config = dict(
    model='class-conditioned image diffusion model',
    dataset='telescope images of galaxies (Galaxy Zoo DECaLS)',
    train_examples=88335,
    image_size=48,
    horizontal_flip=True,
    conditioning='class',
    arch='dit',
    objective='edm',
    cond_dim=256,
    targets=['bulge size'],
    num_classes=4,
    cond_dropout=0.2,
    norm='layernorm',
    hidden_act='squared_relu',
    mlp_ratio=4,
    head_dim=16,
    fused_qkv=False,
    qk_norm=False,
    inner_norm=False,
    patch_size=[8, 8],
    layers=10,
    width=192,
    positions='learned',
    optimizer='adamw',
    learning_rate=0.0016,
    beta1=0.9,
    beta2=0.999,
    eps=1e-08,
    max_steps=19100,
    batch_size=64,
    epochs=13.8,
    lr_schedule='cosine',
    final_lr_fraction=0,
    warmup_steps=950,
    weight_decay=0.2,
)
Rows from block 2 of a small class-conditioned image diffusion model, named by matrix and row number. Rows with one number belong to one neuron. Each number is 128 + 24 x the weight over its row's rms, rounded and kept within 0 to 255. All counts start at 0. Numbers have three digits each. After the name is the row's rms in percent of the matrix's.
After each neuron's rows are labels from the 100 images, of 14976 (inputs lightly noised), where the neuron reaches its highest value: "responds to" is what is common among them. Only what is clearly more common there than usual is listed. The data: telescope images of galaxies (Galaxy Zoo DECaLS). In brackets: how many of the 100, against the usual share in percent.
# fc1: MLP up (model.blocks.2.mlp.fc1.weight, 768x192), inputs 117-155
# fc2: MLP down (model.blocks.2.mlp.fc2.weight, 192x768, transposed), outputs 117-155

fc1.470 113:087149153113127074117130129177152128123133107098105128103134134104109125106080068123128162117146129147129136183135121
fc2.470 114:157169143136120085122120132085102146124099141155163131161154133128111142149088180138146139118153131148132140075131141
responds to: edge-on disk: no (50 vs 24.7); spiral arms: yes (40 vs 18.8)

fc1.405 101:133122103142124119123115124120156132178126107129162149155118131137116133158151097143149101108089161159143127143103123
fc2.405 105:117127135120139147108109140150132150113124094034130090133096180107143102151120144090162142148074107108170104091101149
responds to: roundness: cigar-shaped (41 vs 8.1); edge-on disk: yes (33 vs 5.2)

fc1.62 093:139122162144150139119098113124169133117145090131184172107123121147136163138155118153140132086115088163117164137103119
fc2.62 105:130133117056122141105177115154161123143123155123104146098107131136116184149121158161124104144091149129147092143121099
responds to: edge-on disk: yes (26 vs 5.2)

fc1.101 082:114114126182124127101099149137085181104119121101100116139094152125045174150102103138151104143101152130157128127118141
fc2.101 073:133130112084148129125137150163128092165118143162146142113124121139081198099114163191150098150148126098127106110119114
responds to: spiral winding: tight (27 vs 6.8)

fc1.441 099:080148158082135115139121116115115107096108138079138106124078119114147165110118136118166150146144125103141119120114114
fc2.441 097:181152165169106115133111096184143137145136096138114118131108132109153209130128115147166140149140133135153140125138135
responds to: bar: no (30 vs 12.9)

fc1.756 063:106116143119068116118138049109131108090129172116135103106103136145131136088125141103131131139108143135086121141109125
fc2.756 085:169106083122159120150098073157140170143099109127135138097098105103127142119108107128169137106082115106153171148131114
responds to: roundness: cigar-shaped (25 vs 8.1)

fc1.562 143:109139100117139137131137127111190115149136132048123129147156165086114114123127154149130128184151144082118117115155127
fc2.562 134:148129100139101129136121139140083145117127124151136108105154082165109104119114114115152132066171149086140137149098132
responds to: edge-on disk: no (52 vs 24.7); spiral arms: yes (42 vs 18.8)

fc1.23 119:096107073108101135119135136144136096157117128095153120101101122132177141159168130142144138119087126116138150136153089
fc2.23 137:132107076136155111120119146114111152089122112133098134120114125113197122098133117119129127130085132119118087119132149
responds to: spiral arms: yes (40 vs 18.8)

fc1.657 054:132175107139105136104101166118123112097105125116122112136092132136156165112099140112134081113079155094086084141128143
fc2.657 078:134132158148140148128123152149110099120110123120083102111090149156129090106139085159119125142112134100071136099131125
responds to: edge-on disk: yes (31 vs 5.2)

fc1.91 091:171117113170099106070123105155153132104136128112160137137098130095114217109173130142108105102103111173081127134119119
fc2.91 108:083123114090130140090139135097113140168131132136120149120102134117128192096124117143117135124132133104187149150077119
responds to: roundness: cigar-shaped (33 vs 8.1); edge-on disk: yes (31 vs 5.2)

fc1.217 076:145126152121129142080162081130134165139136154114134129125114116112091174156102127143133164119115169125122114137118088
fc2.217 065:123120146135122147100135050147120130114121112112140135129135132116120146128143149062116127121134128144088112138133101
responds to: edge-on disk: no (54 vs 24.7); spiral arms: yes (41 vs 18.8)

fc1.249 155:121095086089144104139144122070130155136149095096144145116100127128128114083101180136154136147113102122130149158112146
fc2.249 154:136100077161112103150114127198120112121122163096129145128093136133121112166090082109156138097110128119131128113144107
responds to: spiral arms: yes (41 vs 18.8)

fc1.672 096:149128117163115133067105106098093130123071107097102103147112135122123150122105127158145103151083131128129116102145077
fc2.672 071:109126116082140135101135103115129112117155147138119134128133134132112187132120115049128119104097140120129129133126182
responds to: edge-on disk: no (55 vs 24.7); spiral arms: yes (45 vs 18.8)

fc1.189 115:152138139127131144149098149119163161086132121070129103081110127138140107120084111141155142122130086135146127139130101
fc2.189 092:117130133110107124132173160144136160121134169122146112169138116113160103151100147097147106146118142120105127148118163
responds to: roundness: cigar-shaped (37 vs 8.1); edge-on disk: yes (28 vs 5.2)

fc1.440 115:130134173119106140109195097102102159139155115130154130131110142133142124150155152160172151117147112152184147128144113
fc2.440 116:100118158104192119125080126160128123140102166177106130112108104136112172130128095113145153120123169116145145170133127
responds to: roundness: cigar-shaped (43 vs 8.1); edge-on disk: yes (29 vs 5.2)

fc1.354 094:127124118175134143129114137087113122173142156121175137109157119115100121147098110101118103112123157122138156160133096
fc2.354 137:124098141086123117145121110174150116121113139111070150145155134135123118129156120140121100146145160133119110093118150
responds to: edge-on disk: no (51 vs 24.7); bar: no (33 vs 12.9)

fc1.398 140:074114115128130137130110114112149131101142136094122140121135089097054183097098102132128138143088095129131150135125113
fc2.398 134:158122104121115134155145108150125125175123109108132128142129165168061131165098141109123123106105088123124135117092155
responds to: bulge size: small (25 vs 7.2)

fc1.469 139:134099114149133126133100111117099125139170125109122111132101107139123148135125104117143114095093156149133123111085115
fc2.469 152:143136114120152133133125151138152136128081133164163137105084138130132122134120125153154102150104185161128127132158134
responds to: roundness: cigar-shaped (31 vs 8.1); edge-on disk: yes (25 vs 5.2)

fc1.338 126:106153085090132140136128124101177076128118113114086149123089099101145121137136098122117148144136118112125114088164135
fc2.338 127:135149071160124130125139125144099146141136138085138163147088163147142119120147142118128149095131078121132140175101122
responds to: spiral arms: yes (44 vs 18.8)

fc1.93 140:130124131107135131100122115123119105126137107089070129153084157111177095066151133103139097138090129148112123108144134
fc2.93 148:123118117163117129086132123110128169144103144128151157110097123120152110169175108145156108108101089154147130153124113
responds to: spiral arms: yes (42 vs 18.8)

fc1.695 151:105124141097132064108129125161131130111136135069146156140143121169149153115150170128125113103140160144125140120122149
fc2.695 146:161152150158106066108114119075133128137127113149121149129148134067149148133161086130127120139137148145124115131138095
responds to: bar: no (30 vs 12.9)

fc1.11 100:112149104134123121130147122114157074107117115049118141137113137128156103132124132128139157128115147093135090126150121
fc2.11 080:171129126139145140100100113139126172128123133123130130111098118139155124121143120110122129116114116144049147134150153
responds to: roundness: cigar-shaped (42 vs 8.1); edge-on disk: yes (37 vs 5.2)

fc1.494 071:141097106123186157138127132124086133118097143101125105177101129098113114143144075102115108121098128150147124109102127
fc2.494 088:176089097146104138155092103136146133108104121160129133107109135150120062134144137136124125089100102112151160131131135
responds to: edge-on disk: yes (31 vs 5.2); roundness: cigar-shaped (27 vs 8.1)

fc1.652 104:077147124156134107117131103123100125144117106064129131069109102102155102139130137128143134124102123120108092103118102
fc2.652 113:190177145100125101140140122127115136125142154115116123180150123150185105122168100131120122126094120098152155117153145
responds to: edge-on disk: no (50 vs 24.7); spiral arms: yes (44 vs 18.8)

fc1.573 145:172138161085114159160122128103123097099173118137147073092132140130134143152095123124132156090108157152125109144114118
fc2.573 147:076125149153138157162143149143116160167083122089118067163153154142130118095110139126118180137124122147111149101121141
responds to: bar: no (30 vs 12.9)

fc1.207 108:127128102092122130158155135107110084179112097055117123145126133127142053115087148139134132151108139115131097117111092
fc2.207 108:143115105182129130165107142161132172089165148137118118116125109141135029115110116113155151108148115116136137131126174
responds to: edge-on disk: no (53 vs 24.7); spiral arms: yes (43 vs 18.8)

fc1.710 092:145159129153110113118058143113090192146130121118122109165153128077137162135137103120097087127104140159155138098107124
fc2.710 088:121114138109157121102161102102134101116100123112129107202177143129142079149112123107129174103112098130159117105144136
responds to: roundness: cigar-shaped (25 vs 8.1)

fc1.127 190:081160111120139124130158121164117122142140114060096162090138170118085133170134130146187155094116136104137161167117123
fc2.127 153:172170113124116113116093122090134140117121142180151165166145086150096138093147142107174147157129127109114094078146139
responds to: shape: featured or disk (64 vs 30.4); edge-on disk: no (53 vs 24.7); spiral arms: yes (42 vs 18.8)

fc1.714 128:087148081132107100118113124125151061114091127126170130173112164127128103166140112129096116111127174133145116123129132
fc2.714 104:156148081141186130097144130116110137162150113144097146146120096144145146083125146134104145151126123129172096117139109
responds to: roundness: cigar-shaped (42 vs 8.1); edge-on disk: yes (28 vs 5.2)

fc1.478 077:155106154120076128115146108118131113093138139115140128129071128172092160110136127128187144107140094139131134119106105
fc2.478 117:141135148142126127104127131163140149192082153129088153090098127080162109145114118138148158097117091153099144137123105
responds to: shape: star or artifact (31 vs 1.3)

fc1.512 106:105140102145116132123149123119125098159104109020081154157112145107111125098139127136118094115123135115145098144169117
fc2.512 068:119142138120124159112126073100140122125173129144144155114097131120117162127138109060129106124112160126059140132115125
responds to: roundness: cigar-shaped (31 vs 8.1); edge-on disk: yes (27 vs 5.2)

fc1.620 098:126144092144131082150106108144095117141118092137092111163102168145119153150158127137100163101121172160094133093114134
fc2.620 082:099123089104150109095159125117127108141095098141106120140125145107123166129093106133093134143142105160096108115125120
responds to: roundness: cigar-shaped (43 vs 8.1); edge-on disk: yes (42 vs 5.2)

fc1.351 081:112138131099095130111141116105127105150083130103118126135124123187137134083138130141141103162129086072135139124100119
fc2.351 077:117122126133186121118121109127124131114173125101141145123138131114121144142134100086123122121129135134123111119142146
responds to: roundness: cigar-shaped (27 vs 8.1)

fc1.561 104:152125148121099124122083096092154135134152145106149092096182122159080123089123101120117168165096086117099175130098124
fc2.561 120:106137125127129123122166097160110104145114121130120133153159132111086133135095156151093161091107077107159086138136126
responds to: roundness: cigar-shaped (32 vs 8.1)

fc1.736 102:112112154187171097110074148122141134115147091110157122126138129104123110129115096129118140084135150139135098109104155
fc2.736 142:140127129089118112124189140174102132138134167167097135150150159162136096104090167130143128131134125118137155142155123
responds to: shape: featured or disk (64 vs 30.4); edge-on disk: no (57 vs 24.7); spiral arms: yes (49 vs 18.8)

fc1.232 092:154131116125093148095112154188107101126138122099130134131133133121078111102099115122102129123080094131117094084116092
fc2.232 111:083114133116154154110106122100151128129108125159124096151125116140116079088134126118120119135113138105144095146109178
responds to: edge-on disk: no (51 vs 24.7); spiral arms: yes (39 vs 18.8)

fc1.263 094:109115125098127120145133121100126099157140119079061145152108165106117102121105130116153121134158139100087142142110110
fc2.263 099:168103153181090137135089139161151163119123126114151124106106113170118117129139168158173129104137091126183166137155146
responds to: spiral arms: yes (40 vs 18.8)

fc1.457 073:141112131107122124134118133119099130143147111188144159146143167089112098124154111145119128100125120140133141111067105
fc2.457 079:130112134083164136037109127124147106109147180150123133118098107125091112150129140121136112110077131126125112127143172
responds to: shape: star or artifact (45 vs 1.3)

fc1.548 087:090131124066154103097112123139135148117108167113089107137147115111098140072111095132104124095137105138110133098102129
fc2.548 066:111125122098131131098118091121131099125180126144124140124116125142134164134172125068125131103118114116121144128126155
responds to: roundness: round (44 vs 20.3)

fc1.717 116:151145115180105108129131156093123121142154112049155122116115136138129102127112130123105137114138112114152136127140132
fc2.717 117:090129103082162118122114161156139111140094132154105123129121095135128110136114126144095143148138120108095124132129107
responds to: edge-on disk: no (50 vs 24.7); spiral arms: yes (43 vs 18.8)

fc1.528 106:122117149099147146153166133151134159110105125091125097110132145116106124111129126136147118153163119095132118100130140
fc2.528 124:110110134136113183128089117144109091127134137134138130094128127119096131116136125115149102126177130105109150139126130
responds to: spiral arms: yes (41 vs 18.8)