{
  "train_examples": 88335,
  "image_size": 48,
  "cond_dropout": 0.2,
  "norm": "layernorm",
  "layers": 10,
  "final_lr_fraction": 0,
  "weight_decay": 0.2
}
Rows from block 6 of a small class-conditioned image diffusion model, named by matrix and row number. Rows with one number belong to one neuron. Each number is 128 + 32 x the weight over its row's rms, rounded and kept within 0 to 255. All counts start at 0. Numbers have three digits each. After the name is the row's rms in percent of the matrix's.
After each neuron's rows are labels from the 100 images, of 14976 (inputs lightly noised), where the neuron reaches its highest value: "strongest on" is what is common among them; "patch colour" is the nearest of a few named colours to the mean colour under the peak. Only what is clearly more common there than usual is listed. The data: telescope images of galaxies (Galaxy Zoo DECaLS). In brackets: how many of the 100.
# fc1: MLP up (model.blocks.6.mlp.fc1.weight, 768x192), inputs 96-191
# fc2: MLP down (model.blocks.6.mlp.fc2.weight, 192x768, transposed), outputs 96-191

fc1.517 081:188150050126118143137143153132130157145122154147131153175148143152168114110227139126177222160122142187129148143079119166130164139129108149187184122127148126124122124210114163126154131124143134163125132131127137088123157124153095126158124142154132165077134159131154209135235165086121174161
fc2.517 109:160131143112087137112114144146147082195117116157127145084168086136141182143137114096122113170161149174141128194089096071166153148126088137107163148117052142114140112107093096130128094118118103162046167116116156108178152120103108172172119120090228116124177125170135253107144134118145120089
strongest on: roundness: cigar-shaped (33); edge-on disk: yes (29)
patch colour: brown (96)

fc1.290 101:164127091143176114063171170126123150140169077154136141131121162116157107137164156154161155080132090119140119172163118113139170124120098208134208146149195121086164166130128184165097105131111137141223046163093150156158192161145092106182108143140209136163113159141107138135176173142128128141
fc2.290 082:119105127148136132113100077181125130115111162117167125126148100155122140152122124194073119101120143150115170090123211170093142090117154098103099110076163138164124154104137125123164158132148127111255060120177121127075092123160168057091135127164011133130108106135102137134124167130182147126
strongest on: shape: featured or disk (65); edge-on disk: no (62); spiral arms: yes (46)
patch colour: grey (60); brown (38)

fc1.343 083:147131212130159142090120165082145122135144162126140141135110158114123154114106127140196080115124087140160192164183140185096176159146108156136180075143161147146133140078146170127152171124147157136103098160162199123143151154128130110169137132130126129139144141142152123162048152105065179112
fc2.343 083:113099080145139128138119092167139112145138132026057120120179189161096115169060106135111161102161158117144165167082108086192152122102161101098082176092188132092171115102112116120102077134109107134101255099139121128123107131131119160129132104161171122176109140159133162138108102110150160136
strongest on: roundness: cigar-shaped (27)
patch colour: brown (95)

fc1.177 080:145139064146131138100144141083166179176159149147179176108126113129134110141034147134139235138136130124152107143167134133171162182148152156143179126158132151146127162159133144139142137122159133147127141124142123086133144142147106136169160143176189164136146126123150109123201161103085135133
fc2.177 081:127148201107112131152126115235111081125135104139147139114143164128158097160096127130130052098167091095111111092170137119138165079084145144145159104140154132107132129100105185107159130170161173097091255053129129134157124108163131095084110131136216116120092113110122089129178113114204184161
strongest on: roundness: cigar-shaped (31)
patch colour: brown (95)

fc1.702 203:166164131152120148101195075112153111123101208114213172149130197183207180134123152113144141125104106176110161178159139100137155167138123096131196131091147063184163137147205139097118143108151144136129104142153155127098077144146073130141153106151124150167139071150088119114138125133132116081
fc2.702 182:091145136111113162135186191130104110132165055097213086142133196077215071122129165117127122122158158099125102083151117142125150175127139154129191124178143193082093145133071118096152119148109102133156154127094123100162186114129187126133099108130117091098127182124093149108122146118156105170
strongest on: bulge size: small (26)
patch colour: brown (44); grey (26)

fc1.735 048:084122129121113151057126110135121090089112135126115089116090129125102140130231103103095100124082124131124148115093091096126099117146166088107086116108111103087133072143138116105105117119124126149156096126123110086097092117136132060075114095107140141121108102115112213075130083095115152116
fc2.735 040:104101116123115103163127078104160115116121147143136134153056129131108097138150159111113190143117137124133083124158081134134157115086000129124124140101152126107156192206109153163163171138123128132099148191141157168106125108180145123100128099165119126153128121135157153108120088168009071129
strongest on: edge-on disk: yes (42); roundness: cigar-shaped (36)
patch colour: brown (97)

fc1.743 071:106148173128131138125137137093118149173146139176134096147160162162145155126094153158136114098155144158148125157154116146133181122142104185184230148097209160162153141095140149167147158159144169157085218148148187126151155129133182081123170171149098130117140172163139091179106178117086131149
fc2.743 050:095122208119128146160125111155119117184087123107111151149121126094123130111095133111165047109149140162142115160100150126102104114137102157082134083130132124152143160118150106137170136101178120163136232120108149066154105116096124120140117132103117081156107115170155065153186140073143153106
strongest on: roundness: cigar-shaped (25)
patch colour: brown (75)

fc1.95 050:118137112136137127061146146167146144140118149154130128124121169144146137133047140131146136136151139136132067145151151140152150125121132122176163147160137161138131138079121164144122158101144136150143182164155148104129144145173123132154129131154095170116120146120173206130141106097164137152
fc2.95 044:129144166148178100183126163082097144110145142135150154128105094112152151112188124152137167145127150101128099096113146113097100112125000131106110136177133115147084142105135132139143143079107173127076175166122095117125088138106139129079121163133062153084110103114082031182122145120017081144
strongest on: roundness: cigar-shaped (45); edge-on disk: yes (26)
patch colour: brown (83)

fc1.652 079:119132108139145208164124132140138125127118132120131118127134117114124126114028114152118161118124129140192113136146117120134121134143089102121145055100126113158124120115131112126197195128189124120144109140141128008128121124126124120149115117119104105131114131133120107120127133014156221122
fc2.652 060:129145105138142130129159115125133137151137118076094102125130133147173158127245133131094194096123155138159161155133123121174162094129000110115124168111122124134129118190159114117121088145113122144142167132142143104090136128084132128163121133115046135132113135163145074126095074108103149131
strongest on: edge-on disk: yes (40); roundness: cigar-shaped (33)
patch colour: brown (52)

fc1.308 078:062158103082124141125131177127118154156153159141109114077098168060110064204142057122115100140131166104105079118147125128191159120111160129072120129098154163087106154122138139146162098136141120171157157121137114136092143081051149160161126120143101095140158084175112146086062149169131126092
fc2.308 080:098128159079148082124138190147143078155150146099139129178115082071138093219142199143097140127071153110135101117088106151173140084137131134145165123115122148110097116111148125110145109149126143181115127119138092128083092069178185066147124140140098080168091071173145112150094100100157083094
strongest on: roundness: round (42)
patch colour: grey (93)

fc1.750 114:165099126180116135134116161178114161124177155090183118163170158179085127130142161086110145069123160103103149150080194141175175139089113145094175117148141188139136153115131163109144145112180135173108090114113064140129189159168151192159125156162175198175142158116119125151122140131121142144
fc2.750 097:080129152114087152124091097177164112112113154140163089156122174095115164127126155026214139042120148172074145146150147099102107177083136119087103113106121110129110139106166115094141124141096090152139136156164172132148078141129139135150174152098055133116130067139153127151157099105131133133
strongest on: bulge size: small (27)
patch colour: grey (45); brown (43)

fc1.588 102:178136143160155133136186129105151194103109131082188192168158163157160153143111121074179137124186169196124152199167177069125136140105211171138200156155124182172102119145169140149110127106140204077098105205129143151171151149192136082137164059160154123135129137115142128131129176138106131084
fc2.588 081:102154112075090151134197132083146099148209082100119077142153185084143120124164132080090156126114084097156143103185179161188110091146109124148119105139154135082101136159107125115158170162105123170160209105098150116086178147147169105136146064105098131120119152116135140136123106124122147152
strongest on: spiral arms: yes (41)
patch colour: brown (57); grey (40)

fc1.368 073:137113068124144213131121135175121121136117125127111128132117126133140107100087137150126206148133136128185107112112134144122111108132111123096141049111114100169112138075130120133213206156207123110151159096134119028129140104119109143119126142100129108139138128127083096134174161024183214123
fc2.368 057:174128084146166163153173154129143121120110107133151115105118131129108121110136105127120182100141160150179215101159134155108137167138000110163142178102122152094112124045133108116080076150089113116117116108119150040152141086124128115108092080081089154102155139120166154138093164082111157113
strongest on: edge-on disk: yes (29)
patch colour: brown (46)

fc1.291 080:122114129130143207120124124107114127129103112130112119126137112126128127115249129126117111133123126126183188110119137130114097111108087096112122044124117099131116108143127122139193165137174104104134123116138127028117119119120112126110123139111129110116117127120116136135123125028110231137
fc2.291 064:124120106163148150146104134145120124135097130121118150074156146112093095135070125126143163120120103106122064113113124109133125143122000120152100178160107190096106125196064136080098102165102121112048153142197102115154088129173145143126113099137128134163159143136085132126095141106090153153
strongest on: edge-on disk: yes (35); roundness: cigar-shaped (27)
patch colour: brown (80)

fc1.619 106:129143143154112140121140117090158177121138178130139160151132126133168155114159185139137147149132148109166130103136135151131174209199150172100198106096196087162106163126161141088159180118140150181118063147196178128150152110149121123158102105139139163132157155152078097093137163156152151123
fc2.619 090:191116133122138106148110158102106105114132069143110096089100132122114119174107112141117131122095110193163179097104148125141084190170111151091098206126135150074138118120127143105083051132179056088112100078085129086152152191149122121158128135076152099166118174089094133117096120170173173105
strongest on: shape: featured or disk (77); edge-on disk: no (68); spiral arms: yes (54)
patch colour: brown (73)

fc1.645 083:171140192145148134146119132153148134128128152105142099179145125141162112125097133121111056186126176142153189114143114125133105119146095155162175178130190127130198135097097143113144174147149146183158150127141129128166124082154150158182210139137072168144130208160163048142054170110176143170
fc2.645 070:156138123117137129131132144226101130098116131131099130121160126137125102150123145110137147143178089079147106129129138144171184146125070154151186078121097181105061142157132101088169104191118140163116210101142127095160183076122100108173093052153187173162145112144128027096133138135212128089
strongest on: roundness: cigar-shaped (32); edge-on disk: yes (29)
patch colour: brown (88)

fc1.569 089:118109218115136207126127120117117100129122121115108118110114120118127125111175113141109043124110124121188201107114124118116119119128104110098104039119116100149122118100131115119197174123165120119133124115125122017124117121119121133101120128116133104118123119117117117122035123022115232121
fc2.569 062:136122201116123130103098136111140137117130127120134141148158117121131172104030099101143045122129138119121111134125144134100106082127055126137119151123115097146166094000153120138123134118104157125177148096105137138128151149112098081135107142147072117142078104157123145130190151122091133120
strongest on: edge-on disk: yes (40); roundness: cigar-shaped (29)
patch colour: brown (55)

fc1.389 078:134148079106159099127115145042181148107129151108125184107078093134156101170115100148139230141124129100121101145134123176181153173164073167128143110148170134125070146092097137133148121142106125124073100121121132168117148167110098140161114144117128149144119085130143081149204144162023123076
fc2.389 081:128171103186184105143102130086073145157100114112142084070186130141095157118163073164132164098112183134144111095148128111125121140173177097134071167112177126079158139162134134138058078135125132063089139127145135151168152098123111118109137106130165110112126181113129136128104191133084097208
strongest on: edge-on disk: no (53); spiral arms: yes (47)
patch colour: grey (84)

fc1.232 132:140084140105139112134144128112128164186138125136125140161187134149164180165137215129117121148154149172137124126147181137085120146108155174141161181096196169144199134140122125139144151174145146128171126070130124126150119096062171148155182136140123110148146156136167080129082161141112106200
fc2.232 090:155050137145134117120148132090161139095135139141105119152095147086109077088101206111167121125132091104130156145129114117153121118086118105138101056161159118098069124120148107166107095102091132132151147216139151097132161180054129148124092123149157140134167118143137060097187092121105081056
strongest on: bar: no (30)
patch colour: grey (57); brown (40)

fc1.692 047:108107077094098118117101162110121127145144134079101081151180107137104128120159134128112173140155153163098148120122125111107111132109080087123093170116146150113117087201121100101147134110122110124137141114133068088149073106148117109106139115109090154101102139083130255124180104093095132148
fc2.692 049:156163131154101150096147120121150146124125155120105117096134128173201166160216077156106108121145166183156099176146112117143172167186123122104168171061106119104119151184151114124123099088107138153148176107096121099141157125113114130141139137087108121105133160116115071157149127115149120196
strongest on: roundness: in between (63)
patch colour: brown (72); grey (27)

fc1.294 114:144147167035200138135185108100117148134111082087127134156139156108171123135116133167136149138150106170141164152124134193106126114118129155121153106136139114106203151133122133138137198134114141199091088139117136125149169135130122143152155154146117134132126171144191000130184144122165130136
fc2.294 109:149106173211227147126186154111145116126131172099111136164162150141153135116150133176098146131140171101138107140090111068182123110099140112131113173107120171177057182127148121115120070145135120065124103117157110099108095133143147119141126136091113110149149100138133000130087134093155136132
strongest on: shape: featured or disk (63); edge-on disk: no (56); shape: star or artifact (26)
patch colour: brown (49)

fc1.538 076:139139190137152168216144160109112136169119142134109126154149145114161126119138140126134117139139098155152202130123154111111193100136186157138183076109157119158154143083147152164177165120175093118170049149135135090157130124129132110130134128149247129133130130138113101110088171063107207109
fc2.538 068:143125179153129169127135121222093112137120114095161114083185124090123097092075113125137035084163110173143110122085202155135105166131132172111166132136098137114135111082127117100095135142125105126063151112098124091133059119139131179109134145118231111140157095118122175153199135106214160145
strongest on: shape: featured or disk (70); edge-on disk: no (58); bar: no (37)
patch colour: brown (65)

fc1.83 106:106100112117181145107172119112107157153107068051106173202136145083086156135127213091126166177138142125119122138127179179148090131108160166180175145162143160137154134142102169157123169129123134174085099131134124120175089099206135128116136139091143212124091177120096120127147161120151099169
fc2.83 088:169122103088193157147159127127117136121169151136147158196171117146105111136112165061093141193100123123056170171150119132097075120099091099094090125113127151130157114138167085076158054174135111079110115118117141145131199124225102169180094180158090106165128121138131147151129140103192107148
strongest on: spiral arms: yes (41)
patch colour: brown (59)

fc1.204 091:155149124172142108044173167113108139104154168165148178135133199148177190151101200094167181130172116191128153142105140163132176155104207127090164168112152129146184143146195141158086128107096141115085051132137131143110150154180089144163183150170103152126148099143115109106174146158099112108
fc2.204 075:147142102114129146151154164173158092173125104121196105117122185076124097138126224089109162089115131106145103120150160132163148109099030131107147116160111186069078089169055116102148077136137096142092120145165157104160144093155208095148098133133148138112171146132115136113078150099167092112
strongest on: shape: featured or disk (62); edge-on disk: no (57); spiral arms: yes (47)
patch colour: brown (64); grey (29)

fc1.670 075:151163151128129116144157176219141162143164123144120171147160154127154140162127146138163095135119119137128114138186134122190184141110197154110188158145101178105128150086115134161127117129107154127172116161133168156166132152147167106168101140130160120162107148137163053155135163144224102162
fc2.670 050:141121169165171094136144096174111117076109147140160147136087097149144139120109105155137072133184138138118114090121120116110142099112054177115186087108114124156115142140152137137150155112183155083209224138126147119140077141100097115105157143180045152156114101171119077129162098135161126100
strongest on: shape: featured or disk (63)
patch colour: brown (63)

fc1.596 169:114193117148132139129063110137105141106202160171113060174167128194151101182129118122085124159160203131132141112187124066134136136130136165123173154063172086175172111099159143206151163150152199141126090157124125124163096064143127145132152146169055109134162129124074123146120128119143134164
fc2.596 151:155179106097129148104055151142164147154065099163098210169086118074150153075142112128163130149093073133128115165165137181136111140125135088128122106200161173107086123158103127194107093104081070124129122110145134118089180202140140143135115151095193155132152144142070144138130134113152135099
strongest on: edge-on disk: no (51); spiral arms: yes (41)
patch colour: brown (42)

fc1.102 111:119141150132141139127151077158187143132149134094166134146108127167173113134162134149110099106112149112146146133130155113123134188165162147130198107188134131184145153123097127145188154191124115173119092126182188142157105108157092157186088152166069132182148118164170147188147162132169140140
fc2.102 100:161141147139093129123143167145094118152141122068141145163166131088173173141103144164170103135136121169118143129125127158112086195141103163120123173091109140058111124120171142144041110065170156111098131150100139133111170157173194168139170161112200131123109183114166121156102139129147132125
strongest on: spiral arms: yes (40)
patch colour: brown (48)

fc1.659 078:131139140152133111143159150151151148169125123123147175143167146169172153126156155140171114140117126114174140146138145120141160143117063179123206168164176126145137176097119151126104141130104147116189022143136143157142158163143174132182138179163143156136138168146160088168133198156162111191
fc2.659 051:140097113130141128092139130161111114123130095139146135085149138152108108171041128167125103101177156172159122132109114108129150103099242087123123127114161087140170112120117130139151152124114138189225034124115106102128130121104114130152163154142122134146121107139141086134110130129198099115
strongest on: shape: featured or disk (69); edge-on disk: no (54); spiral arms: yes (44)
patch colour: brown (67); grey (27)

fc1.73 093:138109132118154144161153171095184171164156148146114138097169108129126136185114129146175136118171127077117185168119161138130156148086205169184163107112120171117103158124146130125164091140131148121098068085148095141116159134080131162139087131112175110088148107151132095138120157148101134130
fc2.73 069:138093112188102129146175134038082134113082125151131074061127114107122113060106118120136163095136125201137102098127105107089089164042098102175113135129091103115150083134138056150085166124140137137060250175100185137150112134123141092087174117169128118167142162128139151131097162129065087094
strongest on: shape: featured or disk (74); edge-on disk: no (66); spiral arms: yes (56)
patch colour: brown (56); grey (41)

fc1.22 068:122158087168096119158089134112130087129129155103168144165060134099126159108167164134164178123076057180139109114097137147110166108114102128174147140155090096112129142133192138125108182096132126160148006189087111156061134144167084054126127078150118121122182133085083109108185128142101127143
fc2.22 060:091178107095086105140120117150148087139149120124127168112172122198137119157112161115107144133132187060138144115079108118189143135126141140138127149099055139120075120079101121086118056184116112105134146081174153150174129085173135111131143083125055128177174158140121213102100176140142006066
strongest on: edge-on disk: no (53); spiral arms: yes (46)
patch colour: grey (63)

fc1.77 076:110122018123132198113132128135135122121119128121118111119133127131117120122090102149124255104119126125193073114110101105120112111134097108115118062104122098146114116169127112108169188111182091119141128131120114000124113120130110114115122114123104110105122119122134164109228120010136209131
fc2.77 063:117128062153110110078117141179124147145129158133160130130118090100153115135100142117133139168114093136116173125121115128110133195134095112137129120114105127119082156070090135148127138106126137133055000147119107154136113153152147196119143136149248125097166123118105205132083114147179097118
strongest on: roundness: cigar-shaped (33); edge-on disk: yes (28)
patch colour: brown (31)